config = dict(
    norm='batchnorm',
    hidden_act='elu',
    kernel_size=9,
    wave_channels=128,
    optimizer='adam_atan2',
    learning_rate=0.0042,
    max_grad_norm=0.5,
    max_steps=4300,
    batch_size=128,
    weight_decay=0.1,
)
Rows from block 4 of a small CTC audio transcriber, named by matrix and row number. Rows with one number belong to one channel. Each number is 128 + 32 x the weight over its row's rms, rounded and kept within 0 to 255. All counts start at 0. Numbers have three digits each.
Before each channel's rows are labels from the 100 clips, of 14976, where the channel reaches its highest value: "top examples" is what is common among them. Only what is clearly more common there than usual is listed. The data: short read English sentences (LibriTTS-R). In brackets: how many of the 100.
# convs0: first width-9 conv (model.blocks.4.convs.0.weight, 192x192x9, each kernel summed), inputs 144-191
# convs1: second width-9 conv (model.blocks.4.convs.1.weight, 192x192x9, transposed, each kernel summed), outputs 144-191

top examples: the word "the" (59)
convs0.143:164171169151151118192151167110075123103108180127156015110131133158111156151168152120137166183156124173141131074037084131133145174080143164124078
convs1.143:135121107126136169133107146111100109088122094117131188095101146149136109085115130164106145113148119107108153049185164057106180145177098091138161

top examples: the word "the" (54)
convs0.17:129108126149153118000121144184097154183172081075087151064133128135150149067081164092126165093176163129159087081091093100111073083095097067129098
convs1.17:127115162187079128127102096172158132121161136188149079146145116092170125133117119068105149164081109085066123104124152169113164128136110171102126

top examples: the word "and" (28)
convs0.57:143149090187161077161069139170120170137177104092114142135096070106173181108145112164099063126128192096143155151127116175153131154146087081125091
convs1.57:166148205106131112131156117163134130142134138083124166116130085054124096136099071132101076135118124109083057157135118089088186096141193056163083

top examples: the word "the" (50)
convs0.3:100040129138116128064098129107070119132141134112115121168121088103162066105168166145096092144091115097086114064124164108161179114097124110131120
convs1.3:126066177137176153186078108123178159105139122072197113138143149130157177174138118151128136149085130141088092191085152144111146095100166099115105

top examples: the word "was" (35)
convs0.37:111169136098138143153175115114116154094147130174122097150120188104071138156178119117119129091140139137067090078134087123133111077162117129089098
convs1.37:113129095135118141095154092134126115178122119147186119165139178118121097068128192129073097126182145110114092102120086114088132135129142205135180

top examples: the word "the" (60)
convs0.158:133118121120125114080103178172121113121175155159157102093110150146122111123122176155149160138155131124135173097086109091114090148088129185118112
convs1.158:143190136131129149100161126122170071113128124167164147113095143156141064147172107145142136125105102145110158107125142110106130187122093142074165

top examples: the word "the" (52)
convs0.31:148126125112126126063138155221117119142103090079150155031118093137176146112089131088128158127175119126132114053120150106124162109146109121133122
convs1.31:127115130177116181122136118201197150093098147176158097178166112147136127117172120099145185142145126138120154055111159157143147117098119176137151

top examples: the word "the" (70)
convs0.32:087074116134170097083059111143094163162111094122163093088118133164188162141092160153103083098177095110187110115076109106137156082053125132151125
convs1.32:174170119102116168128080109190148104159158157126182066094144097121115156121143139173127171109159072148124150166051134110095099095084203117101141