config = dict(
    arch='jasper',
    model='CTC audio transcriber',
    dataset='short read English sentences (LibriTTS-R)',
    train_examples=26041,
    time_shift_ms=100,
    input='waveform_16khz',
    tokenizer='char',
    vocab_size=32,
    norm='batchnorm',
    activation='elu',
    depths=[2, 4, 2],
    kernel_size=9,
    wave_channels=128,
    wave_strides=[5, 2, 2, 2, 2, 2],
    widths=[128, 192, 288],
    init='torch_default',
    residual_init='zero_last',
    optimizer='adam_atan2',
    lr=0.0042,
    beta1=0.9,
    beta2=0.99,
    grad_clip=0.5,
    steps=4300,
    batch_size=128,
    epochs=21.1,
    lr_schedule='cosine',
    final_lr_fraction=0.05,
    warmup_steps=80,
    weight_decay=0.1,
)
Rows from block 5 of a small CTC audio transcriber, named by matrix and row number. Rows with one number belong to one channel. Each number is 128 + 32 x the weight over its row's rms, rounded and kept within 0 to 255. All counts start at 0. Numbers have three digits each.
After each channel's rows are labels from the 100 clips, of 14976, where the channel reaches its highest value: "responds to" is what is common among them; "loudest" is the band of the loudest frequency at the time of the peak. Only what is clearly more common there than usual is listed. The data: short read English sentences (LibriTTS-R). In brackets: how many of the 100.
# convs0: first width-9 conv (model.blocks.5.convs.0.weight, 192x192x9, each kernel summed), inputs 128-191
# convs1: second width-9 conv (model.blocks.5.convs.1.weight, 192x192x9, transposed, each kernel summed), outputs 128-191

convs0.74:117104144199134114128204084060089127094202134084165134153163146103107126185176154173136150084146106043144109138108130109162140149144147139174140100144134147163068085171151168069108115056147115
convs1.74:088175121152142177142135174098167108088113178108176114129089096128104086147154126103158119152145147148146115130149125193107119127170145127129172104107094117119102107108181144075155082121122135
responds to: the word "be" (27)
loudest: 250 to 500 Hz (32)

convs0.52:154123113113161122116123131128081141102125107136160152094119109118165174166135121156124111101143146147150112133156116153134177087072153117142167213122110124130144144108123110098100051058062153
convs1.52:142120099118224130144124122107112126100182076121119127144100110136169118121216133107157036103161166091146156121109129149136142120195117102091128149147112131174119129156132131110104170153152086
responds to: the word "was" (32)
loudest: 250 to 500 Hz (30)

convs0.33:125134121132187085165112125103112187063105174112139126135081118105108139164153145121119154139097110114150097125144083107106087073112137082101086095130171176105150091149099112143201157133090126
convs1.33:192138183103178072118172094144135138176054142138118080169106102116136122073138149086128127177071105175031120125135112140132139164154143108131144147173178139087149131121163167101149134161174116
responds to: the word "to" (53)
loudest: 2000 to 4000 Hz (26)

convs0.160:108191120144122182136100127152126066112103117157124190116153174140106114069118138156157074148169156124086117130093127142115163167176130134088134088143117167134136171164099152085157112145123157
convs1.160:139139110110104132117111119159067129100187091114165064141145182146134163161121159110146114105144098089156168111158125126112141125119091157060131089099122218210106151142094081150142156171107149
responds to: the word "it" (33); the word "was" (27)
loudest: 250 to 500 Hz (41)

convs0.60:137128149083116131141062163143145160145124164110114085158116078128128160097150170098136137157106129184155127116105104083069124103108072030164133145142046121116102153121131174144101134162119112
convs1.60:109136090138151124113093134096113093113104123136035101164111131126102077150123085146125128134106154092111130121163102100086168160094162038142119114098192146059153118151093074042101150094132175
responds to: the word "i" (57)
loudest: 2000 to 4000 Hz (27)

convs0.177:103134141073201093158147121153085178170131094141160111111110133137171000130120104163136143113071181084151102105112141097146076123122116084067050152165128114113144127098113123111068154120131118
convs1.177:148188148089071077106107156148141146115142106133113114148121099121117137129077128165104114112127127154185118169108109077121152158134102133115117149153096215142145177081123133188166216157107132
responds to: the word "what" (27)
loudest: 250 to 500 Hz (31); 500 to 1000 Hz (27)

convs0.105:129148088161126101119146124133087072120102051104140172183083107098133132177116067145160137143119118136103207073152134152125118068159147146117122091131123112091106109050092137106056112136109142
convs1.105:125140168185147107101119096096129082120151182125106044114195178103128108117207117131149132107145079079193136118130119118166176066143160149134140099110153124122133066116134109152123122141144130
responds to: the word "never" (27)
loudest: 250 to 500 Hz (36)

convs0.48:163115112088180121101102130090189140167125108084156115147107161149089160148150135126141146142149147093174139160090131148122145097106134104140067131097155249092092109104137139106121113142077173
convs1.48:169206131105172087126134147124113142122098173123141134162085098119141178092176143080128161092081098126103115145101155147099178116149133100131170146159170146112116099099186175101086159123139091
responds to: the word "and" (31)
loudest: 500 to 1000 Hz (39)

convs0.35:084104142132095157132146146116119077148118156135148160117156104142094131133155146120100180136145143113141162070115051126106147068140145172154143153123041086128161115158119145119177114072135052
convs1.35:104131117131141111097151134066132100062081191063126147108128138135115137175163144187116074080126131153131101157131162115123116159192148153072101085134156167091083047075164194163108137113134115
responds to: the word "was" (38); the word "what" (35); the word "it" (33)
loudest: 250 to 500 Hz (54)

convs0.150:171141136125075105108130134120152141169087113181071141123118145139138168127078128118125122129123093055114146125139117138122146136106083125152061090127127074071091142086105122095077070124142078
convs1.150:005122102102141168158143194137089123162147118129123163139152117164123143050154138132105133095086132138124140128216112141100182141113083122123058113123131127111200125092106116123140062119154150
responds to: the word "to" (39)
loudest: 250 to 500 Hz (38)

convs0.126:114137120075156154107124103108138113186127133140126110106155178120161111155193052186141140146143131108143125123155116131143098172102094144148175107106160123157096106093135134152126132133107118
convs1.126:123185131096115096156142101143077182058155109129118158122111141142089153103130103165154085137148177148106162121141069110145189178157108114117099112115086090181096088095082083039142167120129123
responds to: the word "the" (56)
loudest: 2000 to 4000 Hz (26)

convs0.95:096157153109101110085130157093170127138110120054105147139134148155134196183089145157154117119117108085151125095104109095152141083154109166153133130173036137158181143099117134105098127082115121
convs1.95:094148101122170136117166110115075143112091135173129142124106175151149138138091184112100084119192106170161127107123160071115141111231165151108103115163145096137149072051130098109165134123134091
responds to: the word "i" (61)
loudest: 4000 to 8000 Hz (25)

convs0.124:100111089093117223183140042080103102115134136166185165085109094139110118120079107130125101135153089117110120115074133138133175148103075184167137147083073108165112090095123098105064120091121118
convs1.124:146146158086115096135109183133106166124127178144108119135135066193161182090056082136109143147129085123085168166177053103138141115109069099108114143124138170057166121137123129085099122103111141
responds to: the word "you" (47); the word "i" (44)
loudest: 250 to 500 Hz (46)

convs0.168:081104139175132145089167101151149104147099127166186106101109187141164123138152134152104143081151123119118147074134164159123116122089075153094112160162126183138127154073149187142121139168147132
convs1.168:157171134101131137053132146134112161073102132077168164113114159164125202128164127113153112147118097113152141218163192135103193161140094160142134153138081194146140132153110103174161099115117057
responds to: the word "it" (33); the word "was" (25)
loudest: 250 to 500 Hz (31)

convs0.131:166129127126136143089068138171120144158038151145173116149083168098134088044172047113145094094153143189083110134110129146063172145074187150114090144133128068131094144100080097084089091068119157
convs1.131:122130140171150168156168175144178155114100109130108117160130081164148120079177165134090195174109117078117144110119169165129131136137183114126156145041082156170151147060057126124141093087112126
responds to: the word "not" (36)
loudest: 500 to 1000 Hz (26)

convs0.115:130146146093154120114127108129099057108132159092164136150101147121074114119102124112166123189127131141140126068134094089086163066100081148085158138150105092046145119099061119141119096119157085
convs1.115:111103163170119154113183144066131115110085116122129119143105144120118081116126129152137103114089125109128127111104136132148167158148155153093157103121158151104116101153122082121099126111125138
responds to: text has "what" (25)
loudest: 250 to 500 Hz (29)

convs0.44:144125116167118198067158113120092049182137127157176137146125094117114171113154073116086095147100128107152100093165044153107125075123114180159109136130086101108101171115162085122104094035107099
convs1.44:106085132100118078091163088129178160142147145129125132131143119134098127150106111128119121133146093141131103138134126110071104084098172098150085133116145070066140114147154173077101081072180168
responds to: voice: female (83); the word "she" (28)
loudest: 250 to 500 Hz (41)

convs0.77:055157138084167136104113156087137178099129109120095086178131151134100084109116115146123177099103131114130086181108161097066128129160108163190141065085142166094140154096147121111101127205099175
convs1.77:154184139128103151120113065132122080142146112140148072164120155104125136183071114109158155087206101177181174149137109089086087146173116100211201119143077149164146127095106106150158140222150162
responds to: the word "the" (70)
loudest: 250 to 500 Hz (31)

convs0.50:053158115119124118143098117092134047088125169118144155152134130119120165119110117102118158103165196111179117144139074171013161092147107082185143121131088111099106104079133105190091166112126109
convs1.50:107117130156133198182108140131107190135141155110133137125092112145110112154142088170106143116139116089117173114089137166113155080158133116146171122163197101098089034128078128110079136101133100
responds to: the word "little" (30)
loudest: 250 to 500 Hz (33)

convs0.0:118121145099114156181143123042137072090117154163174142078084099114111112153130130118102117150175044127140164092121049096086144073140081144086122159163041091132138135149140124100042061110133092
convs1.0:185180165091129086092163147105101139106073181090085094143111085147127075087184118113117113125091104165167135117151161146127183161126110120080114111155154160102131154078158165141181124111122158
responds to: the word "you" (40); the word "was" (25)
loudest: 250 to 500 Hz (43)

convs0.165:080109151153124139123118064118150055123137124120117182116113129161058100109160147160108094076118123108060108163147159154174131096064125142160161175103108116130168158114103158095159064095093150
convs1.165:120184147128124151176068192093049148115220205137134086115141163161131161144155085163152147141174146101124183150132116123150122148185111145153129149131139159154070052136099103064139146180136100
responds to: the word "i" (39)
loudest: 250 to 500 Hz (36)

convs0.96:097143144090153161138117129133170105165149149110163178115130200128082106090122121135096119129202156106117117126156125157106185120206090166131119084159062130080101093068125073135154098132118154
convs1.96:153110120164158175126138145077096115079104157145155099129082108138111110050125166114101176129080118080161174083054128128173154095151155171108164063174159169155069103136118104128141108143116151
responds to: the word "not" (29)
loudest: 250 to 500 Hz (41)

convs0.89:054115154098140185100068096113106126106059102074146088095132119181101115112155115100147127108165125109202161083111089156051169100118130120147051141095058144128132115170119097148133150105119127
convs1.89:140165141113172150155088141138067142111095131181066114084117164201100102168139074109129120144139133083200179113172130094065159137160102057166128104167104093088097093070105167084101094123107167
responds to: the word "asked" (26)
loudest: 250 to 500 Hz (31)

convs0.169:093147113135086151131087153123125143119125122100102054160092131092126122149081066111105126109152079079151129079141059103099160067072077153137060131163096136066168140082081148164097132114143093
convs1.169:160099127083115130092144089145152138140112095140138095143135133087091173133086090145117167088125104111123099132101106143188156175089108164159124147202137149116054095111125107182111194143155137
responds to: the word "what" (36); the word "is" (30)
loudest: 250 to 500 Hz (36)

convs0.148:135127172102056094139169166083162116150109128129133160136164134137140190119117162138110074189108078035131114067084075144081147075142080113114154112112076071115118176132111110112036129113120156
convs1.148:071095183162171109153116086129039081077083134155079146124139137161191098110147071122095105094159132182125101132155191099123144162085124164141163123134092100107139092089123131146172088105119098
responds to: the word "we" (40)
loudest: 250 to 500 Hz (40)

convs0.84:105160114124130135122148129169098111152123149127131143114111170129127087079085123137158127126134164117112105098135070092121063155140107171018162099076134065142135135111145173151165137087132074
convs1.84:142091152146155162102141120069131154108114141086109163147088112176169087125112150161087132080122114133077128132126165090115135129138161234065129112178194134104108118149118149105108199094120083
responds to: the word "he" (31); the word "she" (27)
loudest: 250 to 500 Hz (36)

convs0.78:100140202109212105130174154129105184163121101130187120152172179109096075109077112181141120125096117090166073081101159120122165155146082124070067142161107098078115168109083127140131165166135136
convs1.78:140143148121069165134132164111178122078074160141149075145138098102128160157115129109168121113138119173228140087117144145151170135178080160143117149153099143164117119108146104180121215153133151
responds to: the word "what" (63); the word "is" (26)
loudest: 250 to 500 Hz (45)

convs0.107:117129147101138113102121150105135113138074081159188113086101121108105081166114161096129138138167105099128157144138033115115152032172101102073138141132086096133131114163116144135102100036141056
convs1.107:094164135064116122134160155153098120121118136157192089172110107102106111145117148140073101105126095132110116130155142143121089166139134081151119093105175192136092089085095074165171191095142143
responds to: the word "was" (79); the word "it" (64)
loudest: 250 to 500 Hz (42)

convs0.145:046141122125149104127153153107130093077138145136141119173157170120088123169106087118142125128162149010112132157148129139125165183154125080079155032117171116154116050103150090161110157163138120
convs1.145:157131190128145099155113089193084127157140154097142141133142197174083139099120138148153214095134100173130149162137127149149150084149165163109116133096132094113172116167179153132151086122131069
responds to: the word "a" (31)
loudest: 250 to 500 Hz (42)