Weights of a small CTC audio transcriber.
Training: adam_atan2 at rate 0.0042, 4300 steps, batches of 128.
Rows from block 4 of a small CTC audio transcriber, named by matrix and row number. Rows with one number belong to one channel. Each number is 128 + 24 x the weight over its row's rms, rounded and kept within 0 to 255. All counts start at 0.
After each channel's rows are labels from the 100 clips, of 14976, where the channel reaches its highest value: "loudest band" is the band of the loudest frequency at the time of the peak. Only what is clearly more common there than usual is listed. The data: short read English sentences (LibriTTS-R). In brackets: how many of the 100.
# convs0: first width-9 conv (model.blocks.4.convs.0.weight, 192x192x9, each kernel summed), inputs 0-47
# convs1: second width-9 conv (model.blocks.4.convs.1.weight, 192x192x9, transposed, each kernel summed), outputs 0-47

convs0.133 [100 126 136  92 109 147 158 161 150 129 158 103 125 138 120 106 138 136 146 122 121 146 130 131 108  96 116 151 144  91 106 140  71  84 155 120 116  92 145 128 111 126 122 122 133 158 117 108]
convs1.133 [ 87 162 159 112 170  66 123 158 130 147 133 138 113 152 109 131 123 154 130 134 133 159  87 118 128 109  92 153 146 134 138 108  94 159 120 123  68 157 114 155 138 116 125 131 137 133 123 149]
loudest band: 2000 to 4000 Hz (46)

convs0.72 [126 141 142 117 121 112 134 145 154 149 125 170 182  85 130 111 168 103 110 131 146 154  74  87 130 142  92  90 151  97 122 125 146 173 135  98 122 103 131 148 142 113 116  92 102 133 115 118]
convs1.72 [135 124 125 133  87  99  54 155 115 137 120 147 136 117 116 148 150 158  95 146  89 132 146 141  97 114 126 131 174 121 110 140  73 113 129  94 141 161 119 168 183 109  89 102 143 137  96 135]
loudest band: 250 to 500 Hz (31)

convs0.109 [152  89  98 153 108 111 141 131 127  91 159 159 141 116 142 106 143 131 100 131 153 119 121 142 105 125  85 137 196 130 112 134 136 110 163 143 122 140 125 109 160 179 133 137  96 119 128 100]
convs1.109 [108 133 122 124 156 166 107 141 141 159  86 140  93  78 171 125 101 137 138  97  60 126 142 103  98 112 130  95 130 123 131  92 161 113 131 125 142 116 153 107 153 139 125 160 148 140 147 131]
loudest band: 2000 to 4000 Hz (42)

convs0.49 [ 92 124 145 148 113 135 136 123 119 109 142 118 131 103 126 111 151 117 141 108 130 148 101 133 132  50 122 132 124 112 138 149 135 159 142 108  99 102 135 153 148 155  90 124 140  69 133  85]
convs1.49 [140  99 101 121 154  50 152 101 118 138  78 123 139 124  84  95 126 130 100 126  81 133 125 115 166 119 177 116 162 157 139 108 137 111 130  90 131 149 133 110 138  87 144  78 161 147 107 125]
loudest band: 4000 to 8000 Hz (35)

convs0.112 [116 148  92 129 111 105  95 148 143 105 129 133 140 130 166 125 134 134 152 128 153  82 113  89 130 158 151  63 132 156 124 168 158 135  96 124 107 138 130 110 133 124 136 140  79 154 118 131]
convs1.112 [114 110  85 111 120 128 131 120 132 130 128 133 137 142 168 179 123  95 160 138 139 135 157 127 129 100 157  96 141 130  99  89 135 150 128 147 170 129 114 196 118 149 120 136 176 122 148 110]
loudest band: 500 to 1000 Hz (25)

convs0.86 [122 119 117 134  99 108 119 130 138 127 136 164  97 101 164 135 132  96 160 159 102 115  93 150 116  92  93 133 159 122 107  69 152 136 122 153 168 117 108 138 132 129 140 144 114 127 110 110]
convs1.86 [109 113 114 136 129 159  99 116 180 141 150 108 129  93 154  93 152 111 140 133 153 131 154 141 162  94 105  89 150  73 146 132 123 105 103 144 177 134 178 147 102 122 115 162 151 142 125 113]
loudest band: 250 to 500 Hz (36)

convs0.170 [141  88 119 107 163 141 151 148 149 149 109 135 108  97 138 158 159 144 144 137 148 142 140 158 152  94 133 124 144 138 132 120 112 144 132 167 152  97 142 129 122  59 126 118 139 133 129 116]
convs1.170 [128 128 120 103 116 115 104  92 181 128 129 138 168 141  46 113 128 128 122 161 115 173 141 156 121 111 158 121 129  92 175 111  96 156  94 127  95 123 130 164 116 116 138 159 133 147  96 141]
loudest band: 1000 to 2000 Hz (35)

convs0.44 [105 127 156 140  69 128 177 122 126  50 127 125 127 131 111 139 136 116  42 128  74 131  77 153 121 127 109 134 124 123 141 121 102 127 106  98 143 157 104 106 103  89 126 135 118 142 133 118]
convs1.44 [136  79 127 158 157 119 135 120  99 129 145 121 121 159 113 134 125  89 150 143 149 123  97 116 157 141 129 121 104 120 143 153  88 131 125 163 103  67 108 159 131 132 121  92  98 121 114  97]
loudest band: 4000 to 8000 Hz (28)

convs0.84 [116 175 146 116  62 144 138 188 156  93 128 131 148 113 157 114 157 121  87 119 142 126 136 145 165  91 125 119 156 118 134 145 131 140 158 119 136 154 143 146  87 117 141  99 133 129 118 134]
convs1.84 [ 83  91 122  96 125  95 141 104 125 132 145 136 102 150 152 127 104 117 115 130 154 127 158 150 151  85 127 118 116 121 127 128 136 118 140 151 114 138 136 137 129 150 109 128 122 142 119 121]
loudest band: 1000 to 2000 Hz (29)

convs0.2 [ 57 147 180 140 123 188 106 137 132 116 166  96 123 154  95 159 128 176 121 129  87 105  93 125 125 115 107 133 112 141 136 102 120  92 128 154 162 105 115 113 147 119 131 141 109 104 102 131]
convs1.2 [ 92 160 167 131 153 127 144 156 105 124 104 152 116 138 132 123 148  88 134 117 161 142 163 159 108 120 123 142 158 154 138 117 144 141 117 126 123 147 136 143 168 127 118 113 157  87 124 141]
loudest band: 500 to 1000 Hz (34)

convs0.79 [130 129 160 124 198 125 101 146 124 138 157 130 134 115 121  97 140 112  93 123 131 133 131 113 127 145 113 107 132  99 103  81 108  92 133  65 109 135 135 101 120  91 147  97 148 121 116  97]
convs1.79 [ 86 136 139 129  24 121 127 146 124 110 110 188  97 108 137  84 123 156 159 113 115 159 138 121 148 142 139 109 124 126 141 117 139 103  73 125 131 155 116 117 131 103  99 122 122 153 148 179]
loudest band: 500 to 1000 Hz (27)

convs0.7 [137 105 142 149 118 138 130 139 181 130 129 105 165 124 131 123 177 133 153 107 165 161 109 137 138 117  91 128 162 105 151  72  95  96 130 106 162 131 121 119 112 103 152 105 127 140 118  81]
convs1.7 [180 173 123  96 161  94 106 156 167 171 122 113 134 125  92 140 123 125 151 139 146  94 146 110 126  79  84 124 160 134  99 115 150 141 153 145 107 108 144 155 147 124 149 103 131 114 172 113]
loudest band: 250 to 500 Hz (48)

convs0.75 [166 136 110 139 145 106 147 154 171  93 112 102 128 159 132 140 142  93 134  96 127 131 156 138 133 119 105 171 167 125 109 122 104 145 150 118 132 109 165 127 141 102 148 131 141 161 149 128]
convs1.75 [ 76 122 139 110  96 152 104 113 114 140 129 148 111 107 144 166 149 140  91 119 149 107 145 144 137 117 108 123 127 154 167 122 117 126  86 132 153 150 128 132 168 142  91 155  73 150 136 112]
loudest band: 4000 to 8000 Hz (37)

convs0.160 [173 140 109 169 150 128 138 146 136 134 109 139 140  94 148 156 146  95 125 137 155 142 124 150 166  95  96 117 120 135 153  80 135 128 134  98 128 111 151  97 149 147 158 128 141 160 105 100]
convs1.160 [104 150 154  80 123 129 166 133 118 180 132 142 137 118 111 134 146 191 149 148 114 113 125 117 121 120 142 145 104 103  96 124 131 123 100 119 129 168 128 139 189 146 139 117 181 119 107 140]
loudest band: 4000 to 8000 Hz (33)

convs0.142 [ 96 129 150 126  91 138  92 132  96 165 122 131 142 145 110 144 119 113 141 120 128  74 124 121 165 155 149  86 128 141 168 152 121 139 123 129 124 121 141  71 142  95 115 148 122  89 125 142]
convs1.142 [124 158 173 124 150 125 140 165 123 136 110 118 138 145 100 144 141 146 144 141 143 138 142 143  96 132 115 161 134 158 127 128 158 151 113 106 118 171 131 166 106 107 141  94 168  70 145 137]
loudest band: 500 to 1000 Hz (26)

convs0.96 [122 106 129  94 145 162 135 151 120  65 102 136 149 102 167 165 153 174 149 133 147 129 126 115 146 123  87 118 132 103 131 136 139 122  89 166 144 164 126 153  75 159 154 129  98 137 123 169]
convs1.96 [ 76 126 147 123 137 112 151 151 153 164 136 154 145 118  90 133 179 142 131 158 127 121 133 137 162 143 119  98 116 134 126 152 128 152  82 147 149 154 114 165 147 100 118 151 120 150 164 107]
loudest band: 500 to 1000 Hz (42)

convs0.178 [110  96 119 127 165 145 123 146 141 113 136  89 137 124 108 110 150 127 161 122 153 161  89 148 143 123  94 132 157  92 133  57  77  98 153 126 141 110 143  96 114 111  83 124 135 133  97 135]
convs1.178 [150 143  94 121 127 123 140 164 156 148 134 155 128 171  95 116 131 131 106 175 178 134 148 105 139  95 144 117 174 141 104 143 132 109 104 148  99 126 156 143 156 110 128 131 119 176 136 126]
loudest band: 250 to 500 Hz (34)

convs0.73 [146 130 156 135 140 115 142 145 175 132 107 109 178 149 148 121 134 138  96 102 142 144  89 112 131 105 109 120 133 130 105 138 137 125 135 128 127 119 152 150 105 156 125 145 125 109  58 154]
convs1.73 [111 121 122 123 151 120 138 125 122 166 134 153 171  79  98 102 105 185 110 147 152 109 144 122 104  95 118 124 157 116 139 122 108 118 157 127 122 116  90 180 175 125  96 144 133 138 132 133]
loudest band: 500 to 1000 Hz (33)