A small CTC audio transcriber, trained from scratch: norm batchnorm.
Rows from block 2 of a small CTC audio transcriber, named by matrix and row number. Rows with one number belong to one channel. Each number is 500 + 25 x the weight over its row's rms, rounded and kept within 0 to 999. All counts start at 0. Numbers have three digits each.
After each channel's rows are labels from the 100 clips, of 14976, where the channel reaches its highest value: "strongest on" is what is common among them; "loudest" is the band of the loudest frequency at the time of the peak. Only what is clearly more common there than usual is listed. The data: short read English sentences (LibriTTS-R). In brackets: how many of the 100.
# convs0: first width-9 conv, stride 2 (model.blocks.2.convs.0.weight, 192x128x9, each kernel summed), inputs 64-127
# convs1: second width-9 conv (model.blocks.2.convs.1.weight, 192x192x9, transposed, each kernel summed), outputs 96-191

convs0.30:538516493538482475499506458482473517484477458511518527479518497480442497501490504473440500503537501474522481519464487496443467472477479497485524478492477471576531479513469509529482518485457534
convs1.30:517517507473457487460489501497492514531499483515555502485539518488543484483507471486451497493530479468476505491523521498513492443444502463537524496482452489510537535500449516542464464503463524491503508468553530523479460447510532509475502484533466482498502456502545516493485487541459510462
strongest on: voice: female (86)
loudest: 250 to 500 Hz (52)

convs0.4:459489459473521487495501490513491474501525525501522484478494515526512515518508466484548515531507506502460467499489503496526482534510463485518522494500515485527471482536518501503466487514517517
convs1.4:511492476507488516463493477503449504521561551572502495554487495497500439526480542494512457455528493520518498519489537505468488534484482515530504499500472476492558512489468490493535535473535518508481511473566504529477497460530445513489504515469488455465461497499498495526538468490544485530
strongest on: the word "be" (29)
loudest: 250 to 500 Hz (33)

convs0.78:477505488481488455421468487475478526529497483456496493500500462454484495476483527487452480497481493543446485487509490499465507510505461477499519492489530469480496517517538507487517515541495442
convs1.78:519502543500480508520456477455498531484547507478546484479572509500467533523490515455489489502539488516467490478513520484503503455492470532465496469476515536513482495530484508519505520536486491466508500483536468467482486475513495470485524525501482512520544495470484500527501524498489499495
strongest on: voice: female (85); the word "not" (31)
loudest: 500 to 1000 Hz (32)

convs0.22:439504501502469487472505517491520494506393489471504493517501457497481512503472469474494508498471514517442499529467487476529494541467520523498512466479460537454488467482505510505467481485501496
convs1.22:458468509457557518513510491536535495492491491518548516491501501536471512494542523487506504540452506511488567520474446501559517516480482467499526514500510523509490511499503540500478519528530519510490503532466490489457490520501524439477476499476530514514474456498502470489532536500489496470
strongest on: the word "it" (32)
loudest: 250 to 500 Hz (50)

convs0.179:490495497462513468479498468477489496486469490456475498517511445516475502504510488520506482471520477482446475510507513492503463514444473513451487471501487478481482479495525502476495532483484530
convs1.179:470500527541513514456512506473475538509509513497541492517524520518495532479485504483463505526479471495532468500490455522495485532453429489493476506493480533522509516508480505491484531519545494477503477535485461490508447460514505489525507513475470457464501503498459475500529486532453477493
strongest on: voice: female (85)
loudest: 250 to 500 Hz (33); 500 to 1000 Hz (30)

convs0.85:489474477510473505472513505544488461522454518480521488522495495475495496497504479513529514546484513480466495538515516518531484457483477511507522485498474504424486468496491502484550521485541497
convs1.85:501500527510500520502504530496451499529522526526514469480564472500477434531488462479507490533494497517489520518452530480518477498493482451514478495533500518521504494548475453485507482548531480461504491497512498519469482496515451566514481497482517465472495528509467514500548478486534514492
strongest on: voice: female (90)
loudest: 250 to 500 Hz (43); 500 to 1000 Hz (33)

convs0.138:489496535487497453485475487485479438481507512518518521483503511486482506481499501516452491508492482477540512529474523498547524480523496471490511509496484493486483501496501508526489511507510489
convs1.138:471504517551485485443506493462511508522523532576522456524495530524509465548532481524502473501522458539484491514497487454524501526474447474498469557490505517536525512478445494530485443491562516532513480555478476492505508461485506532536497490517507501496465478511510490495469503472517495494
strongest on: voice: female (86)
loudest: 250 to 500 Hz (56)

convs0.18:468506483485515455511438480452499471500522499502502513460512511472486483453515508496460510511513471500482451498469538526491514503498472523481499517444509467501478505530478509508500505517462517
convs1.18:509511483518514477486465491506492499539500492496495499545526500472499488511459495496517505524488489474454554476484522453484480446521524484478483465480480499530492478497493507498500437498471482505490492484500496523426492473511500522502470518539489491483489487492536510511476497507504593482
strongest on: voice: female (90)
loudest: 500 to 1000 Hz (57)

convs0.11:489494474470483497554520476506516511496442484523510481501491528517490481521512428461516528540513511531495515512451463466524499500521519503516516500480457486505491444538505467491451521484483491
convs1.11:503487467509520517493479466507510524486508541497478497505472482476503509509485483471487479492499491494471500486529528507427457518570487563473532491483481490507465506497479535480523491461500516509458520489539473486490503505520468474474462498492496508471494485527490459489525482504495461463
strongest on: voice: male (74)
loudest: 250 to 500 Hz (53)

convs0.139:456510494460482481528469489446485478468483518494513486469504469515490471462504476487476490484524464521479469535502482508504463496503461502484528483477533502504495447531511506522534510461497559
convs1.139:476491519515516486492491525528520507475501549507534474524494514520514500490572473487561542466481484480523512479500448520492482509513496500442471512461487466504511509470471485481492488530508500492514485504483438483480470493489466465497500508522493484525518455475428466520503504481501493484
strongest on: voice: female (87)
loudest: 250 to 500 Hz (32); 500 to 1000 Hz (26)

convs0.172:494516496497486485478482521475480479492501509470526527486488468435490452443488515518485505524502519495464496489458478496453495463460511523520522474503480497497543507469493467504542498482511490
convs1.172:450500466458513528501493529502516495493506529516496530496472524514470453512489486495494545467533512485536486481527475492524478494468528546525492500514494492508498492500481551526489467511501517494530505476481516559496498435478485504502545500475454463488488473518432517489478490476483530534
strongest on: voice: female (94); the word "i" (66)
loudest: 500 to 1000 Hz (34)

convs0.84:509481474529517497537508488482517514500471483482502494488510474493515494513483446466520506498510497508500522522421496494529520490451495505499498526484485510490443503456487502505444464502519467
convs1.84:431502456522501514471506501543545509510484541476497525540506496474496469542474515493507490478455530490508476488488495473557494482529490513481485524491492471526533494506503532488544508509511532541496462468517499494461525467464508501513467497515457507479494467514491478448539510466490495487
strongest on: voice: male (98)
loudest: 500 to 1000 Hz (44)

convs0.122:509526539501475486461492470447503509524485483521513522495491523559475508516479486495493502526442484524496482466485497483498480494498526519494511516449516491542491473520491477518501532497471515
convs1.122:530480474525466541529506504501524520484483461456498504471518488490500524510496509507493540508520491503534523488518488521482474502524581499520499463489493508511459507500523508490477474519523487495483525516492487509481534540488471510538477481474522526482552480533505505507469488489550444514
strongest on: the word "she" (25)
loudest: 250 to 500 Hz (35); 2000 to 4000 Hz (28)